From a checkpoint of a small image captioner.
Model: 31.9M parameters, 48-pixel images, encoder arch vit, encoder norm layernorm, encoder activation gelu, encoder moe top_k, encoder num experts 4, encoder patch size [8, 8], encoder layers 8, encoder width 384, decoder width 320, decoder layers 8, decoder norm layernorm, decoder activation relu.
Training: adamw at rate 0.0014, 15000 steps, batches of 128.
Data: 101725 training examples, 18.9 epochs.
Rows from block 2 of the text decoder of a small image captioner, named by matrix and row number. Rows with one number belong to one neuron. Each number is 500 + 40 x the weight over its row's rms, rounded and kept within 0 to 999. All counts start at 0. Numbers have three digits each. After the name is the row's rms in percent of the matrix's.
Before each neuron's rows are labels from the 100 texts, of 14976, where the neuron reaches its highest value: "fires on" is the input token at the peak. Only what is clearly more common there than usual is listed. The data: regions of photos with short descriptions (Visual Genome). In brackets: how many of the 100.
# fc1: MLP up (decoder.blocks.2.mlp.fc1.weight, 1280x320), inputs 107-213
# fc2: MLP down (decoder.blocks.2.mlp.fc2.weight, 320x1280, transposed), outputs 107-213

fires on: "white" (27); "with" (10)
fc1.460 082:496506510465498515490516497536514470402579487455529490560523470512442501481523547543497461540497542469500569525445458568516508581530458511546502532456553456534431518536480429493540408513494511508603473536513505468505481527434529465421445556477498491497501444476497484472496573507441486529515522459535509541529496504521473
fc2.460 080:485466527476511497534477471464446427519552549530451521494560458544511500467458502545476473482520462600466534532468475514492527507469466554433507507510576521499561468481572520483498465496496452529503437531449499556424438494494530483498473445544473448442503467497443514521527466518561445510520457525528489499414523403497470

fires on: "has" (12); "all" (9); "with" (7)
fc1.616 094:526486549519560442547481534481539539583511421435493536514555567475511520420538511469432464459548492494566485540538497538486521536558628525491577528477537488470502467573562486546472488578464471547525521500495501447448539476389495536497506488547495539579511491532448517550501501510557527550536520527484516484514562471505529
fc2.616 091:516457495557569518481536570546536531468446563485494498525469497525490513495445530538477476489481441511422485553545479460514523473475552559515521463395412513466538485521498506559521497538502445537480542475446497513422465496548531528536437465510515500502488470461497491515431511511499504518441531561519490434641416507511534

fires on: "on" (33); "back" (16); "the" (12); "is" (7)
fc1.389 091:513506497539463516482407385474527464481489482503564513501542517486490523474480460479478549446464534520475517518517514445479444541456537591435532484493615484510527528580506486526501497535508538549556520533624498537488554466481501466423479498497458452466512577508519469506457498524488489469504507484532468479446516501538437
fc2.389 095:548505483559455517508528481432579529510542518500510485490529484534476470549459595475498428510507475429535566561497531547484503495467474424459487474582468437527513506378525508481532499511495515408519513536457483450480450435473456495574515430446464424469448487484513544497577491518478497506476562526519419501523497511528496

fires on: "hair" (11); "man's" (10); "is" (10); "on" (9)
fc1.614 085:621539509457504496543487482515477511470543515514558487422566526491545509463524462509492475393510472562553450490462511516562535482504500561516584520453527538475518497437483529493510504507557513554517496506536504479467500489474530567506470498533522520423443516481475446562439476505560468540482500512458469533524483467482443
fc2.614 078:513478552481446537472519492474496480536480468461519531540503488470558501462492492486513490499530433484490439520494585531540464523507453519583549468513493521516556438504543508487476431578494431533555514547472586498526552514444502416551555535469442601442560522495492533482477496447471439554522497518525525536533482523462483

fires on: "a" (12); "to" (9); "suitcase" (8)
fc1.167 091:496519512510500396526385423520576517518507538484421540570546541474584499534499479524538567438500485510560491522496541407574551514562539532488510541443471488494494506468538456596461549571502479557458547549535485523534502455494529522376493536454428487497510575490492472416494512559511527517520489501501539434485574529546515
fc2.167 089:462520509508462516522500468570463490386500513481522567617477508524462477519516461562465520473474535509537450464574486533511504498491605550510546567439501520514431499490450506434533567483463458398518516517515519491531587387459461425440548475512572554506538486543484514597496502495560515518482575535510462455570492523508530

fires on: "a" (14); "." (10); "tree" (7); "white" (7)
fc1.94 110:518473453496534481444413503516524459498549453505488468491536543516467505505498520422500513446491461493492486496564517441528458460626462495550513474505534499500499488505532407538587484531549508597588529473496551535440463482457496478527471466521429591469494515454463488445516476505479513544464460570455642512438571530527487
fc2.94 116:436434478423532428486504439525440478504528515493440520583523558489531450489535558450494510402514451487491499529601438531503520490485454526501433503503515457584516481533480476511500462460523544533484455453546454540479516537513514478444447481475470504505537561523547583469445464439506511554496519535471485446459479519526496

fires on: "<end>" (38); "with" (9)
fc1.418 086:509565476506477515542496510554447595497501539446560552542514529446469503509492552471499512515399524453463497529582571503505457470568508583530482520509516489524372470555500467466507516522447486514506525481529492430537489526479525403489545521475519474609504472562488544531417481455529521517472459479496566540466496476541500
fc2.418 078:458537581488485534464465496503515467528469497508471503429528461527504471493527493565512546514543512507496462577447407518500543448507528481513529442478513560517560469523535397471544540581531539642545506561408461526499538511518475532451451473555465470514465494481490481516506501490478505459379528464531429480527461556545497

fires on: "a" (29); "the" (22); "hot" (10)
fc1.665 122:510577481541461508511493496491475489450522461518545497527528568464561590464541453511471504492495501554481549503565502449539529379579524525549481495489580479512523528483482518459554547571592569459478590508547499479439476530464566477483487507538538518547540431550526500535451540531521557482473478570552495567447484389536507
fc2.665 128:513493452506533493512570484492521527532452549501429514419505470552509448568482568487538479538415496546437524472496508491431511495392491505505492501518455497527498469572618485483504525430460519584595498449426557526535576527510470454529490447523452527463550507534472525475487547500471448561512532354505561484451536505477514

fires on: "on" (60); "in" (9)
fc1.514 061:525548467513471462510505464526514405452477484554542521496506511479545526484528534560491484503543488518465427440466469474527522541495529594492427470546506527511481486557468490508501531521547515571574605447473446489462474519466567523541480483474509492549531510544525485533446501529541495578513508515517493489434534483548538
fc2.514 051:422466473537510604534469509514532528453474526542555552552533532536505422556507539456459558437467536506504557417535571535423486472530510450447514499534469517521476540552492485458497517460513408455472466518516567475477467486490429501444506526525486422520495580454546481484522455548519488449535536504452551496492485479578492

fires on: "on" (31); "of" (27); "to" (12); "by" (8)
fc1.558 103:537473543607547476473483479533538527487491477556503480455506476486532500512469464537416502538472462527488449434458428381492494529552500550473490492546497511510491471558533489559454490559447537502532512464543467546507471526452589512506469499531531524511551460517478443529453573442541502549556452518477514488386486374521557
fc2.558 107:492517475476463504523471535487536453587503490481499529564528536513417456546563542546507451558449472468467457508493489486492495606457516528545490557568501510509458489498447439502499524530443556476488541417484494482503503539562541489454540452508533503546536510502466509443451382446509492549470446504473510532540472510463462

fires on: "hair" (15); "little" (14); "the" (13); "woman" (11)
fc1.723 111:516486493489556537532429484554474466514512499446463531597511477478472547541460561528564524461448520489481495492466453521498462493560459570479533462476607527522468538548501539540494475606497470491521468518486517471478507536458580517470513459498511486489535493538478450503402475483512507532509500564447443503432560506518460
fc2.723 117:493469581459513496450537471521515534468441528497594472458467503431564458534459417517450476492563564485488518539473409533541491519510456490516591556516497514493478491539514473392519523494520438510448497461532560482549500425537499466471445578520508468462537503537459545481511604483438548429507619477562486463507509409508509

fires on: "has" (33); "," (8)
fc1.476 122:549514518529530426547479421495470526527496505494537496489475521496479472486544559523494505504450497456501442489477537486497489464507534577534535526504546429494470487515502508470501525534469506546548489446515521496492434441499515494493542507585491544470495513567401465519377490473508544535467530489467527468503556486485501
fc2.476 124:440552480516466545497576467521447468514458522507477458533516438524518480510460563524479429508466461535495493439479489532509479487465527467459487533465602493484492447458553529524515459488532537581549563522480479459455482512494473464469511515568549538459488504563503513566476564469439540538479483505570439494549541471492438

fires on: "a" (45); "in" (17); "behind" (10)
fc1.280 091:555551499495548509446479489515468407469497562542512513443460553482430512475471525481500540472437524589444559547541476427537555447491477553530512508466528516502464513562406508508508530488489528521509522531492446486500534474494551493505449564448481546554529510538536545570479501552565456445437503479505477554474463504490502
fc2.280 082:431541493471504517511498490507530527434497533418472454520485510532431456498507518511505526541498516528523511480399470493455546487527482461537458527467488505504423443560592439535460500573501512475574537599453497532511549446511454519528474445546389527484523447517528529491435555482486545578483477440538464569509542471555490

fires on: "<end>" (35); "tree" (12); "the" (11)
fc1.538 084:526529453469487524546494498492511471550510451419551528527471468446518487543526573477478470509443463491554505513510508540492507503499478530535594517525482564498462529570502543535557423526463472531504462504551571438502455437435529479567521518499424500550549525469430544427514494522404534553580440524493489492499455526514456
fc2.538 072:507509523482535457500541467452397432545494507510504465503556453498499529424483547541457508430521458464502505514468451444453444509515549493543559452539447457485497458501505496504501551508500435566511480476477490523457541478531536451574532568457461463454498452481553464552484487490585441534533459515506532502533559495533607

fires on: "hair" (8); "rock" (8)
fc1.615 098:497536473502488540503537490529469476532554509487513472537561558497441512438526539503478485492494447591493527514487422489540531418536533473496523510514473497465442546516456546520462538483490461458508604518469519469553557534493477508502433459504499496526581459537533433569480563496491495512463441475511451526461470477476523
fc2.615 101:437476417552479477500406544548532455503434438492499456563501462503492468572501427556541465529469536574511487521467495507532485497500547490449493457513479489565505447436564470440542496451515505532555551526524505498543477450449525427471409460494528535529511530477456451517435552474502531541492504507501511485452477500454543

fires on: "hair" (15); "is" (14)
fc1.287 100:527578527517485483487431573506467404533524474593546475476504562473522466530555519505496534395548448525503490543515450476497461517538470558536593473587520505482487498615507508467495543522485534531504557446541482519498475504465542528460542516552447596566460418486483471562443537508529498526471460515474499458504461506454524
fc2.287 099:399500500522446519468515539505490529523548378551463491484489424465517518477466512463583439461562522584539461353460472510451547501495447497485441444559490526518506525486518483464520471478541428494500535499484517507531533456562444568534484469551514482463431479443528550487577462443436468516550501467432492519441570544565522

fires on: "<end>" (61)
fc1.413 098:508468557573487514513409486520556511447508488471489543498511524488475462474471485504512536392465429504513476457481480455492482493550463574509538495452462508447441563529523455544558425511435492536534472528513525497506480499398467460522567576585429560450520539532459436526541489530488521496658484494481550425492580542544568
fc2.413 094:454519424570542488537548474455494578517493568500497540571491456547525489483508460509450607414510440487514473533512586454518455496524448498493457459518431515471507471451529491513508523551511500488477583537497447473564499416505442485523455477516497449517509468517514552556523512511480510539442524554459475529433520517502540

fires on: "white" (26); "of" (16); "on" (11); "has" (10)
fc1.351 083:575541556525573454478503541581494457444494514543459519457420469457494457473523516474460551522454522532485527543462455571529559544569455530459484530511476535437459467527543451533564447513544464516556542557563503483478484362485544505453482529453408547550477508476478508465498537488485520547573500447490552493522498494494467
fc2.351 073:454520530584485466495419415538518494470447531488491495526520507524589532543541488468479492448573440487515486556543501483489490430558533537508438522553524538508531450566485504534522541536556458520518490482500500499500497508518507437520452441525472454459527546476501458463497497526518440523518543507499522486455562491490509

fires on: "on" (38); "to" (15); "of" (14)
fc1.444 049:590545453527462519485493470461528460422526517496564472487545464471493505447499520429517485573497501491486482470509604486543540522497572570490483509485444538541494494526506475488527480526413457537544524504550555467521549457439490527518463510481475516502540522525518474515491544553482520555565493551582436492494541414447470
fc2.444 040:500489433475513460472493544507516449478458545486504555540468518549465491512482545554494481449456439567520553482511558504497524544565578555486529493483473547531499420466573503528498532483438535514473442591489450506538487433478507435498488540517447497559517541491485536474450443476480495464479447479547473485513464517544509

fires on: "<end>" (51); "has" (10)
fc1.318 104:530456507558559449505454502463555523553506490541508490470466516516486483468468541508502470408498498532510539440494539469516515469512466490542487533496469530500398432533571430505641451544472542487519538443582541485448490489480484517396538577526504581577470449501514541483497529488464566581474553480519532548495515507555540
fc2.318 116:447495585505496514482462497547439433523434596454474540457440516464534534471421510460506559564547553500520518552484548497549504524445425468554525548477419511455500515448520449549441532504453497491506457483435517555556503478515514514449520476461454486471493504489497444478461556522536500515451566476489487543498489436551527

fires on: "has" (25); "is" (7)
fc1.464 108:529555493494475447499480523468445508473485447563510499543486552416455470440581521551498536460497509553545496499416487522486486482524514563512517521510547501402485523559475515494509454540525502499532524481555480450437503411441468544497535578525515573492505477561511555545481516485527619533477560500497464508482474446456490
fc2.464 107:417571500447517484427527532472472541492482440502541518538501451481516532525490484466546477567493582522489543436438551537514517509561496419483455465511479538516536428505545519552453526492552422527391525496550498553517477471431527523474491493544497550481478521467534506574525534507462496596510501558508483522438575538438511

fires on: "on" (18); "legs" (8)
fc1.228 104:503588500509494404543503528516491474430551474466541473460506483489477521419547507515550472535495549570516487552516555498510534512524541512512408492503477515542436465496470484518471503523486467512549509530508443496498457453470514494468442500502467511563588465528542472527459573478494512508508468468534549476475490450492468
fc2.228 105:484516528472536490544438539545500442523503558529475501479416568468531470461512472507486492493558533527565382584509516488472450388482470492463525499388506514508456560456501407552547473521573505507487485529506418550432506540499532483508526555515518528519546522542473445506438490451514565532518556544493500484553461527499488

fires on: "has" (31)
fc1.504 085:596532533465468466481519496454457505500465527493537501536480528457462498475531515490535437434540447479458574492571556452527474464478532499488543490518553444477489486518495511470506441513529536564551493397558503535456497453464504442467514531542508539507499487486484476485460448455523581484548445580458530522486475520527505
fc2.504 075:531510470575556547489491533607522464495526502430482499541477483529537570519445578630506450543492404496507476530485512516549465534543481452522488467493495568533509450462571483607550541524492538526514508484458502493495479451498602516490447501511511594408474491525437506511402520487496482544469490471524541512544470454516501

fires on: "on" (50); "behind" (17); "of" (11)
fc1.77 087:607513543570452502486410405466484490477533470518492472434530547489550511484451462550502515515554528568459552512470477375537503481530533530570536531516531518445471442494482470497523537538477513535518525528532456510394503473474599524527455600555507501511513450506502436533487511534544459561551431512551451530411501458492546
fc2.77 079:575545481492453535520473492496573411525497534564575501482511563488543487482559431484540465503515517407463515508426428519530480504496509496560480481526434416471553635513465523464487515509566482513527497466473507439415515461600512523458482490488583438465533506501496535513376527506475514525486483510502503531423499488522504

fires on: "white" (12); "kitchen" (10); "counter" (9); "home" (7)
fc1.529 130:569494458500503470465508481456503547452510536486510408479490518494486555448472525431409555440463476538610553566492475446546516445542554477436542530491475523480469490494529475480526503539428502471564498533517518486541557442444481505499461505474498493501514416514497528565506629502497541523527455537542468487469500478563501
fc2.529 132:556481485551536517470478437559424516418522453501512543488424506538496523429478487523547550474502462591439517401510495455430507544566514510507479488532511529486417495482485507435500547535494549591529462440535521480447510545462472545481520557464551487482514535434487521451533445458477507490564519442522514476434462544478548