Rows from block 3 of the text decoder of a small image captioner, named by matrix and row number. Rows with one number belong to one neuron. Each number is 50 + 12 x the weight over its row's rms, rounded and kept within 0 to 99. All counts start at 0. After the name is the row's rms in percent of the matrix's.
After each neuron's rows are labels from the 100 texts, of 14976, where the neuron reaches its highest value: "tokens" is the input token at the peak. Only what is clearly more common there than usual is listed. The data: regions of photos with short descriptions (Visual Genome). In brackets: how many of the 100.
# fc1: MLP up (decoder.blocks.3.mlp.fc1.weight, 1280x320), inputs 107-213
# fc2: MLP down (decoder.blocks.3.mlp.fc2.weight, 320x1280, transposed), outputs 107-213

fc1.305 096:50 65 40 67 57 41 56 63 58 61 45 41 54 47 52 71 56 46 49 45 65 42 54 78 33 68 45 34 59 36 31 59 55 70 70 31 20 61 58 47 40 46 54 62 35 52 57 63 50 71 59 43 36 52 59 61 54 58 60 44 57 50 48 50 40 75 53 33 59 52 37 31 42 37 41 43 56 40 76 64 46 63 68 30 45 43 44 46 41 58 61 55 57 52 42 52 59 57 44 40 33 52 48 58 46 45 39
fc2.305 094:42 16 43 51 56 64 31 65 59 64 41 51 56 41 36 27 48 41 46 58 59 35 59 25 34 31 46 44 46 60 65 42 65 34 49 41 39 38 56 57 50 55 51 25 69 37 37 49 45 35 38 60 47 50 36 51 30 30 50 61 53 36 74 38 48 68 56 33 67 55 39 44 54 40 39 46 62 59 40 39 50 59 51 41 41 59 47 52 69 56 61 58 41 43 49 32 51 55 50 65 46 38 40 60 44 62 58
tokens: "an" (9); "banana" (8); "brown" (7)

fc1.35 097:55 52 67 63 44 46 55 54 51 59 41 46 39 60 53 60 59 52 58 76 74 31 60 60 45 58 40 70 37 54 35 61 42 60 46 45 50 45 66 60 57 44 47 57 57 55 43 55 47 33 61 50 38 49 73 24 68 48 34 42 70 55 75 43 48 63 61 37 42 62 31 49 44 64 52 62 66 40 41 60 71 58 51 21 43 57 64 64 36 53 33 68 52 50 49 63 41 49 56 47 59 43 20 66 46 51 63
fc2.35 099:35 38 51 52 57 54 67 70 53 48 69 56 45 40 49 38 47 49 73 39 58 40 47 54 47 56 40 40 41 62 53 42 57 32 88 59 65 48 59 62 63 44 58 47 50 52 43 72 64 51 36 57 40 28 65 40 37 34 33 53 43 38 46 41 42 39 48 39 49 77 34 56 66 57 52 56 26 31 58 22 60 65 44 50 57 41 62 30 44 33 69 43 54 50 63 46 48 59 51 46 71 58 47 78 60 54 56
tokens: "the" (15); "laying" (12); "is" (12)

fc1.60 090:52 43 48 73 46 61 56 54 45 52 47 69 36 65 42 74 55 44 19 40 33 36 68 39 43 44 43 48 28 67 58 38 47 56 49 57 52 39 47 59 44 54 61 55 55 38 81 34 53 34 50 45 45 54 33 42 53 42 47 55 47 60 31 41 57 79 58 52 69 41 70 49 31 37 22 52 48 55 30 74 60 50 57 26 42 41 45 47 42 59 56 57 33 34 55 63 85 39 50 31 57 36 37 58 35 51 65
fc2.60 086:38 59 59 48 43 59 48 60 56 57 33 48 46 33 66 41 71 37 39 36 67 39 62 46 51 62 55 40 48 58 59 58 63 26 50 45 50 55 52 51 41 53 50 65 45 39 47 45 57 40 56 52 47 44 71 62 35 33 46 58 40 49 52 43 56 56 35 58 33 47 45 53 51 52 54 40 57 27 58 67 29 49 63 80 61 52 46 51 40 52 43 52 56 54 35 65 36 65 49 28 33 43 77 63 98 63 29
tokens: "on" (9); "riding" (8); "of" (8)

fc1.612 078:61 64 54 72 54 18 40 18 48 42 50 51 43 48 44 68 55 56 49 54 75 59 45 64 37 37 28 54 51 39 51 74 53 39 36 48 72 35 50 25 64 28 55 68 47 46 66 41 43 47 35 33 57 60 54 45 54 23 48 49 65 63 30 50 55 54 70 44 63 47 64 32 46 46 48 59 51 44 49 53 47 62 61 38 49 47 56 56 38 46 42 58 49 66 56 49 67 55 44 70 39 50 38 60 44 55 63
fc2.612 075:51 59 36 30 36 51 44 34 32 40 51 41 68 46 60 32 48 43 60 59 42 52 81 49 43 59 34 51 63 55 58 55 79 34 56 46 46 56 43 53 45 58 62 43 72 51 51 61 41 62 54 29 35 62 53 58 47 51 18 39 34 43 43 39 54 43 32 43 23 56 55 31 42 34 57 46 45 51 30 29 52 51 32 53 51 32 50 46 25 55 34 43 39 53 66 38 49 58 65 46 73 54 66 51 54 58 33
tokens: "on" (86)

fc1.113 100:46 53 36 54 74 43 61 53 61 49 38 41 22 72 64 54 46 56 40 56 60 34 49 50 39 66 58 45 55 51 57 37 51 50 39 40 49 57 68 68 50 54 25 60 52 54 64 59 44 37 72 41 46 51 63 56 33 40 67 40 68 33 44 48 57 48 61 66 53 56 31 37 32 60 54 61 58 76 31 49 32 45 42 64 52 39 59 47 55 48 35 62 47 48 53 60 42 29 71 72 56 54 59 32 48 35 44
fc2.113 102:78 49 45 52 48 50 44 65 33 50 50 17 52 73 57 38 58 48 67 52 42 68 59 60 52 33 50 55 43 30 36 55 38 58 49 35 63 59 58 54 37 53 62 49 47 36 37 45 51 52 59 40 24 36 37 27 60 40 46 68 51 31 50 52 44 70 58 55 49 43 45 42 57 50 41 45 42 40 62 36 34 52 48 50 48 47 49 79 62 56 66 63 42 62 53 45 45 43 37 48 47 50 59 22 77 52 60
tokens: "on" (23); "boy" (9); "plate" (7); "man" (7)

fc1.684 090:49 51 71 39 42 27 49 30 51 52 55 62 29 55 49 42 31 59 39 35 43 52 57 55 16 33 45 32 54 50 62 47 57 27 70 54 60 52 63 52 38 86 45 51 59 46 57 65 75 26 43 57 42 44 59 45 45 27 71 59 64 49 31 43 66 42 43 57 54 66 77 47 54 31 37 48 63 28 39 68 60 46 68 55 50 41 41 41 44 55 50 63 59 46 59 61 67 54 47 46 51 48 39 52 37 66 47
fc2.684 075:63 35 48 47 57 66 55 61 55 27 53 35 56 62 68 39 49 67 37 39 60 44 66 58 64 54 37 48 41 36 49 47 39 45 68 49 46 55 50 68 34 40 54 86 41 44 40 69 47 63 60 30 52 36 65 49 42 56 34 60 40 47 54 45 17 63 41 46 41 60 37 57 52 55 54 63 20 63 53 27 48 50 28 43 70 53 46 35 60 50 50 59 73 59 37 40 61 42 36 45 56 46 64 30 38 38 48
tokens: "on" (8); "to" (7); "white" (7)

fc1.528 108:73 31 75 46 48 35 38 39 41 39 45 38 31 55 20 50 56 37 46 35 50 60 46 60 35 59 39 56 54 68 38 54 39 46 79 63 85 50 59 17 74 39 56 43 56 45 70 43 48 41 46 59 58 52 49 80 45 36 41 59 49 82 60 52 50 53 53 52 64 57 38 32 51 44 29 59 64 39 45 78 55 37 69 37 34 50 55 48 50 53 36 43 52 59 49 36 59 65 48 44 64 67 49 48 24 56 70
fc2.528 109:74 58 53 59 50 23 51 41 48 52 45 59 67 54 46 60 56 51 45 44 57 44 52 63 63 67 42 44 62 46 56 70 30 38 35 37 54 64 60 31 38 36 60 68 69 85 41 53 67 45 43 46 73 57 36 55 53 26 63 37 72 52 57 51 35 35 42 58 65 38 69 41 58 60 27 74 53 31 49 42 46 60 68 42 51 41 47 33 59 50 38 37 50 44 63 58 53 58 46 34 80 39 63 61 46 43 39
tokens: "the" (17); "of" (13); "man's" (10)

fc1.206 114:63 39 54 62 48 14 63 35 42 79 53 30 26 65 64 66 35 41 46 51 49 50 44 48 56 76 55 61 57 56 54 55 63 44 43 51 54 54 43 52 47 59 42 59 56 54 60 49 55 49 24 54 49 52 57 45 49 24 46 63 63 49 63 54 56 53 64 62 64 39 41 55 61 51 22 43 29 46 26 58 43 46 80 29 40 53 66 63 42 41 32 48 28 37 44 65 47 54 60 48 40 42 63 43 57 63 51
fc2.206 122:23 41 60 45 54 56 50 33 65 24 55 37 76 50 49 38 59 43 40 61 58 32 49 43 75 73 52 66 40 53 44 37 65 55 63 43 56 42 54 63 52 56 43 67 55 51 28 60 53 49 43 52 44 42 63 50 51 62 28 51 55 29 59 45 66 50 76 75 55 40 39 32 62 58 55 36 50 32 36 56 48 42 52 40 53 64 66 55 44 60 61 66 60 46 36 44 51 52 57 57 61 42 45 34 44 36 42
tokens: "the" (51); "." (14); "white" (7)

fc1.466 085:65 59 51 47 43 49 46 20 49 42 38 63 46 49 41 48 60 53 53 41 64 47 51 47 57 44 49 54 51 55 34 49 63 21 48 61 66 43 44 35 61 57 42 72 47 42 42 72 49 55 40 47 47 33 46 46 34 48 47 64 55 67 35 50 75 61 50 51 69 38 42 52 41 49 58 55 42 61 42 52 56 54 49 72 60 50 34 44 43 31 53 83 58 43 50 50 68 67 52 39 59 50 50 41 53 55 73
fc2.466 085:45 52 34 27 51 47 58 57 28 44 41 31 66 67 55 72 52 59 60 50 52 34 44 59 59 60 46 44 69 60 46 54 30 37 58 44 48 47 82 42 74 59 48 31 60 69 43 41 43 46 57 52 29 48 46 24 34 64 44 60 26 54 48 46 50 57 42 42 50 42 40 64 61 28 51 48 36 53 62 52 51 56 41 53 52 64 52 32 50 51 45 62 63 44 66 61 50 38 60 43 38 61 46 32 38 78 59
tokens: "on" (26); "behind" (7)

fc1.502 112:53 34 57 61 35 53 57 46 64 67 46 50 36 60 67 62 52 63 35 63 43 34 62 66 36 60 62 66 53 60 47 55 14 29 50 50 32 27 51 66 66 56 33 57 43 67 45 37 41 52 55 67 54 53 68 43 45 45 58 70 45 59 51 59 34 79 42 51 45 53 62 66 71 64 49 47 45 60 64 69 42 39 60 29 63 29 64 55 35 71 53 84 39 42 64 59 65 52 70 68 47 36 33 51 45 59 52
fc2.502 119:66 46 47 42 23 57 35 40 49 50 60 56 74 38 42 24 74 64 76 30 39 53 44 54 79 45 49 47 53 38 54 37 79 65 50 29 48 54 72 42 45 48 44 59 46 65 45 39 45 60 57 42 65 52 57 58 27 57 33 55 44 55 27 47 60 52 58 47 50 73 33 44 52 41 66 50 34 67 61 46 45 62 57 30 46 37 70 64 63 24 45 55 54 38 63 55 35 40 20 57 42 61 25 47 42 46 34
tokens: "the" (66); "woman" (7)

fc1.628 118:67 53 55 46 51 25 59 48 38 62 52 59 53 41 46 47 66 49 31 48 51 53 44 45 53 79 51 43 49 48 47 27 36 38 47 46 69 61 48 41 38 34 48 50 64 66 77 40 50 60 59 49 50 31 49 50 23 39 58 55 46 56 16 64 49 61 49 45 57 61 46 73 48 40 07 58 38 42 54 64 60 47 51 46 52 39 76 33 53 68 39 50 54 59 53 66 57 33 67 41 58 45 52 38 39 32 48
fc2.628 125:44 58 35 41 60 45 61 38 60 49 57 32 36 50 42 49 42 53 63 58 63 54 51 63 61 25 46 46 66 43 26 54 65 63 58 35 49 55 56 51 43 59 60 62 49 53 53 45 47 72 63 69 73 44 47 68 46 46 26 52 72 47 38 43 61 33 48 53 49 56 48 51 73 48 71 55 39 46 58 41 55 39 52 51 60 62 42 48 50 24 45 41 50 22 69 38 41 53 65 48 49 39 55 60 52 42 67
tokens: "of" (20); "three" (16); "two" (7)

fc1.692 106:39 46 52 60 47 41 41 45 29 46 56 48 67 42 48 53 55 63 56 63 53 52 48 57 46 64 55 45 46 42 40 58 60 40 45 51 68 38 84 57 43 33 54 49 69 57 46 59 47 45 36 48 65 57 50 48 72 47 67 44 40 57 38 45 64 55 65 32 58 66 62 50 56 63 22 62 62 20 44 42 71 63 51 56 75 70 52 32 44 45 34 50 53 48 44 51 54 56 44 51 69 44 48 82 48 55 41
fc2.692 102:38 32 26 68 59 35 35 61 63 51 51 42 68 75 27 47 50 70 74 58 56 71 47 57 50 41 61 39 46 32 50 53 47 39 41 57 55 39 36 18 56 48 65 41 73 48 42 31 44 43 33 66 48 48 60 59 54 44 55 36 52 51 30 57 29 59 33 39 57 31 59 43 40 56 65 54 61 51 40 72 61 48 69 53 51 57 44 65 28 54 47 61 57 43 44 46 41 65 76 46 24 29 54 41 52 47 60
tokens: "on" (27); "is" (18); "the" (13)

fc1.608 080:53 69 62 51 65 37 62 54 72 53 41 46 13 46 55 60 53 46 57 47 64 37 53 48 40 54 73 55 42 34 77 53 48 31 66 60 53 51 43 61 59 58 50 82 54 65 43 38 73 28 36 50 56 30 58 44 40 50 47 58 40 55 58 46 50 62 49 67 42 54 32 43 51 40 41 64 54 33 30 57 34 60 45 62 80 68 66 45 26 46 49 65 46 34 43 39 47 48 55 44 56 55 48 63 41 49 43
fc2.608 079:51 38 50 64 38 62 63 74 35 35 52 29 63 75 34 49 44 40 51 51 65 58 59 45 49 79 29 49 46 65 32 61 36 50 59 55 23 55 54 36 56 59 50 55 75 39 62 56 43 46 54 45 51 48 40 36 45 49 25 53 72 46 52 41 35 56 15 39 48 56 44 56 47 52 29 31 34 61 37 62 66 40 59 34 45 50 52 43 35 62 51 64 58 55 43 53 59 35 70 68 20 51 51 64 53 43 42
tokens: "on" (7)

fc1.460 106:63 54 60 60 61 21 59 51 53 55 59 61 29 46 41 53 43 37 38 41 37 45 63 44 47 48 53 57 54 48 47 38 51 29 63 75 65 37 49 60 75 44 39 70 62 42 46 44 44 46 43 55 29 54 53 20 38 31 26 55 45 59 56 51 59 49 72 48 68 45 48 50 37 57 23 55 30 27 58 60 47 40 59 43 48 45 45 41 64 58 49 64 73 34 53 64 60 61 48 53 68 52 44 46 71 60 67
fc2.460 112:44 45 47 56 27 31 44 51 39 26 47 24 49 34 56 62 50 75 34 61 63 42 40 40 46 32 63 64 71 51 60 59 42 40 73 60 67 54 58 57 43 31 52 39 41 43 64 67 71 62 41 37 39 47 51 55 39 51 53 54 69 57 65 47 48 35 48 54 51 43 46 25 48 29 50 63 37 34 52 73 61 59 50 31 67 80 46 48 22 50 59 54 50 59 52 26 58 47 35 46 33 55 60 47 40 22 53
tokens: "the" (39); "of" (19)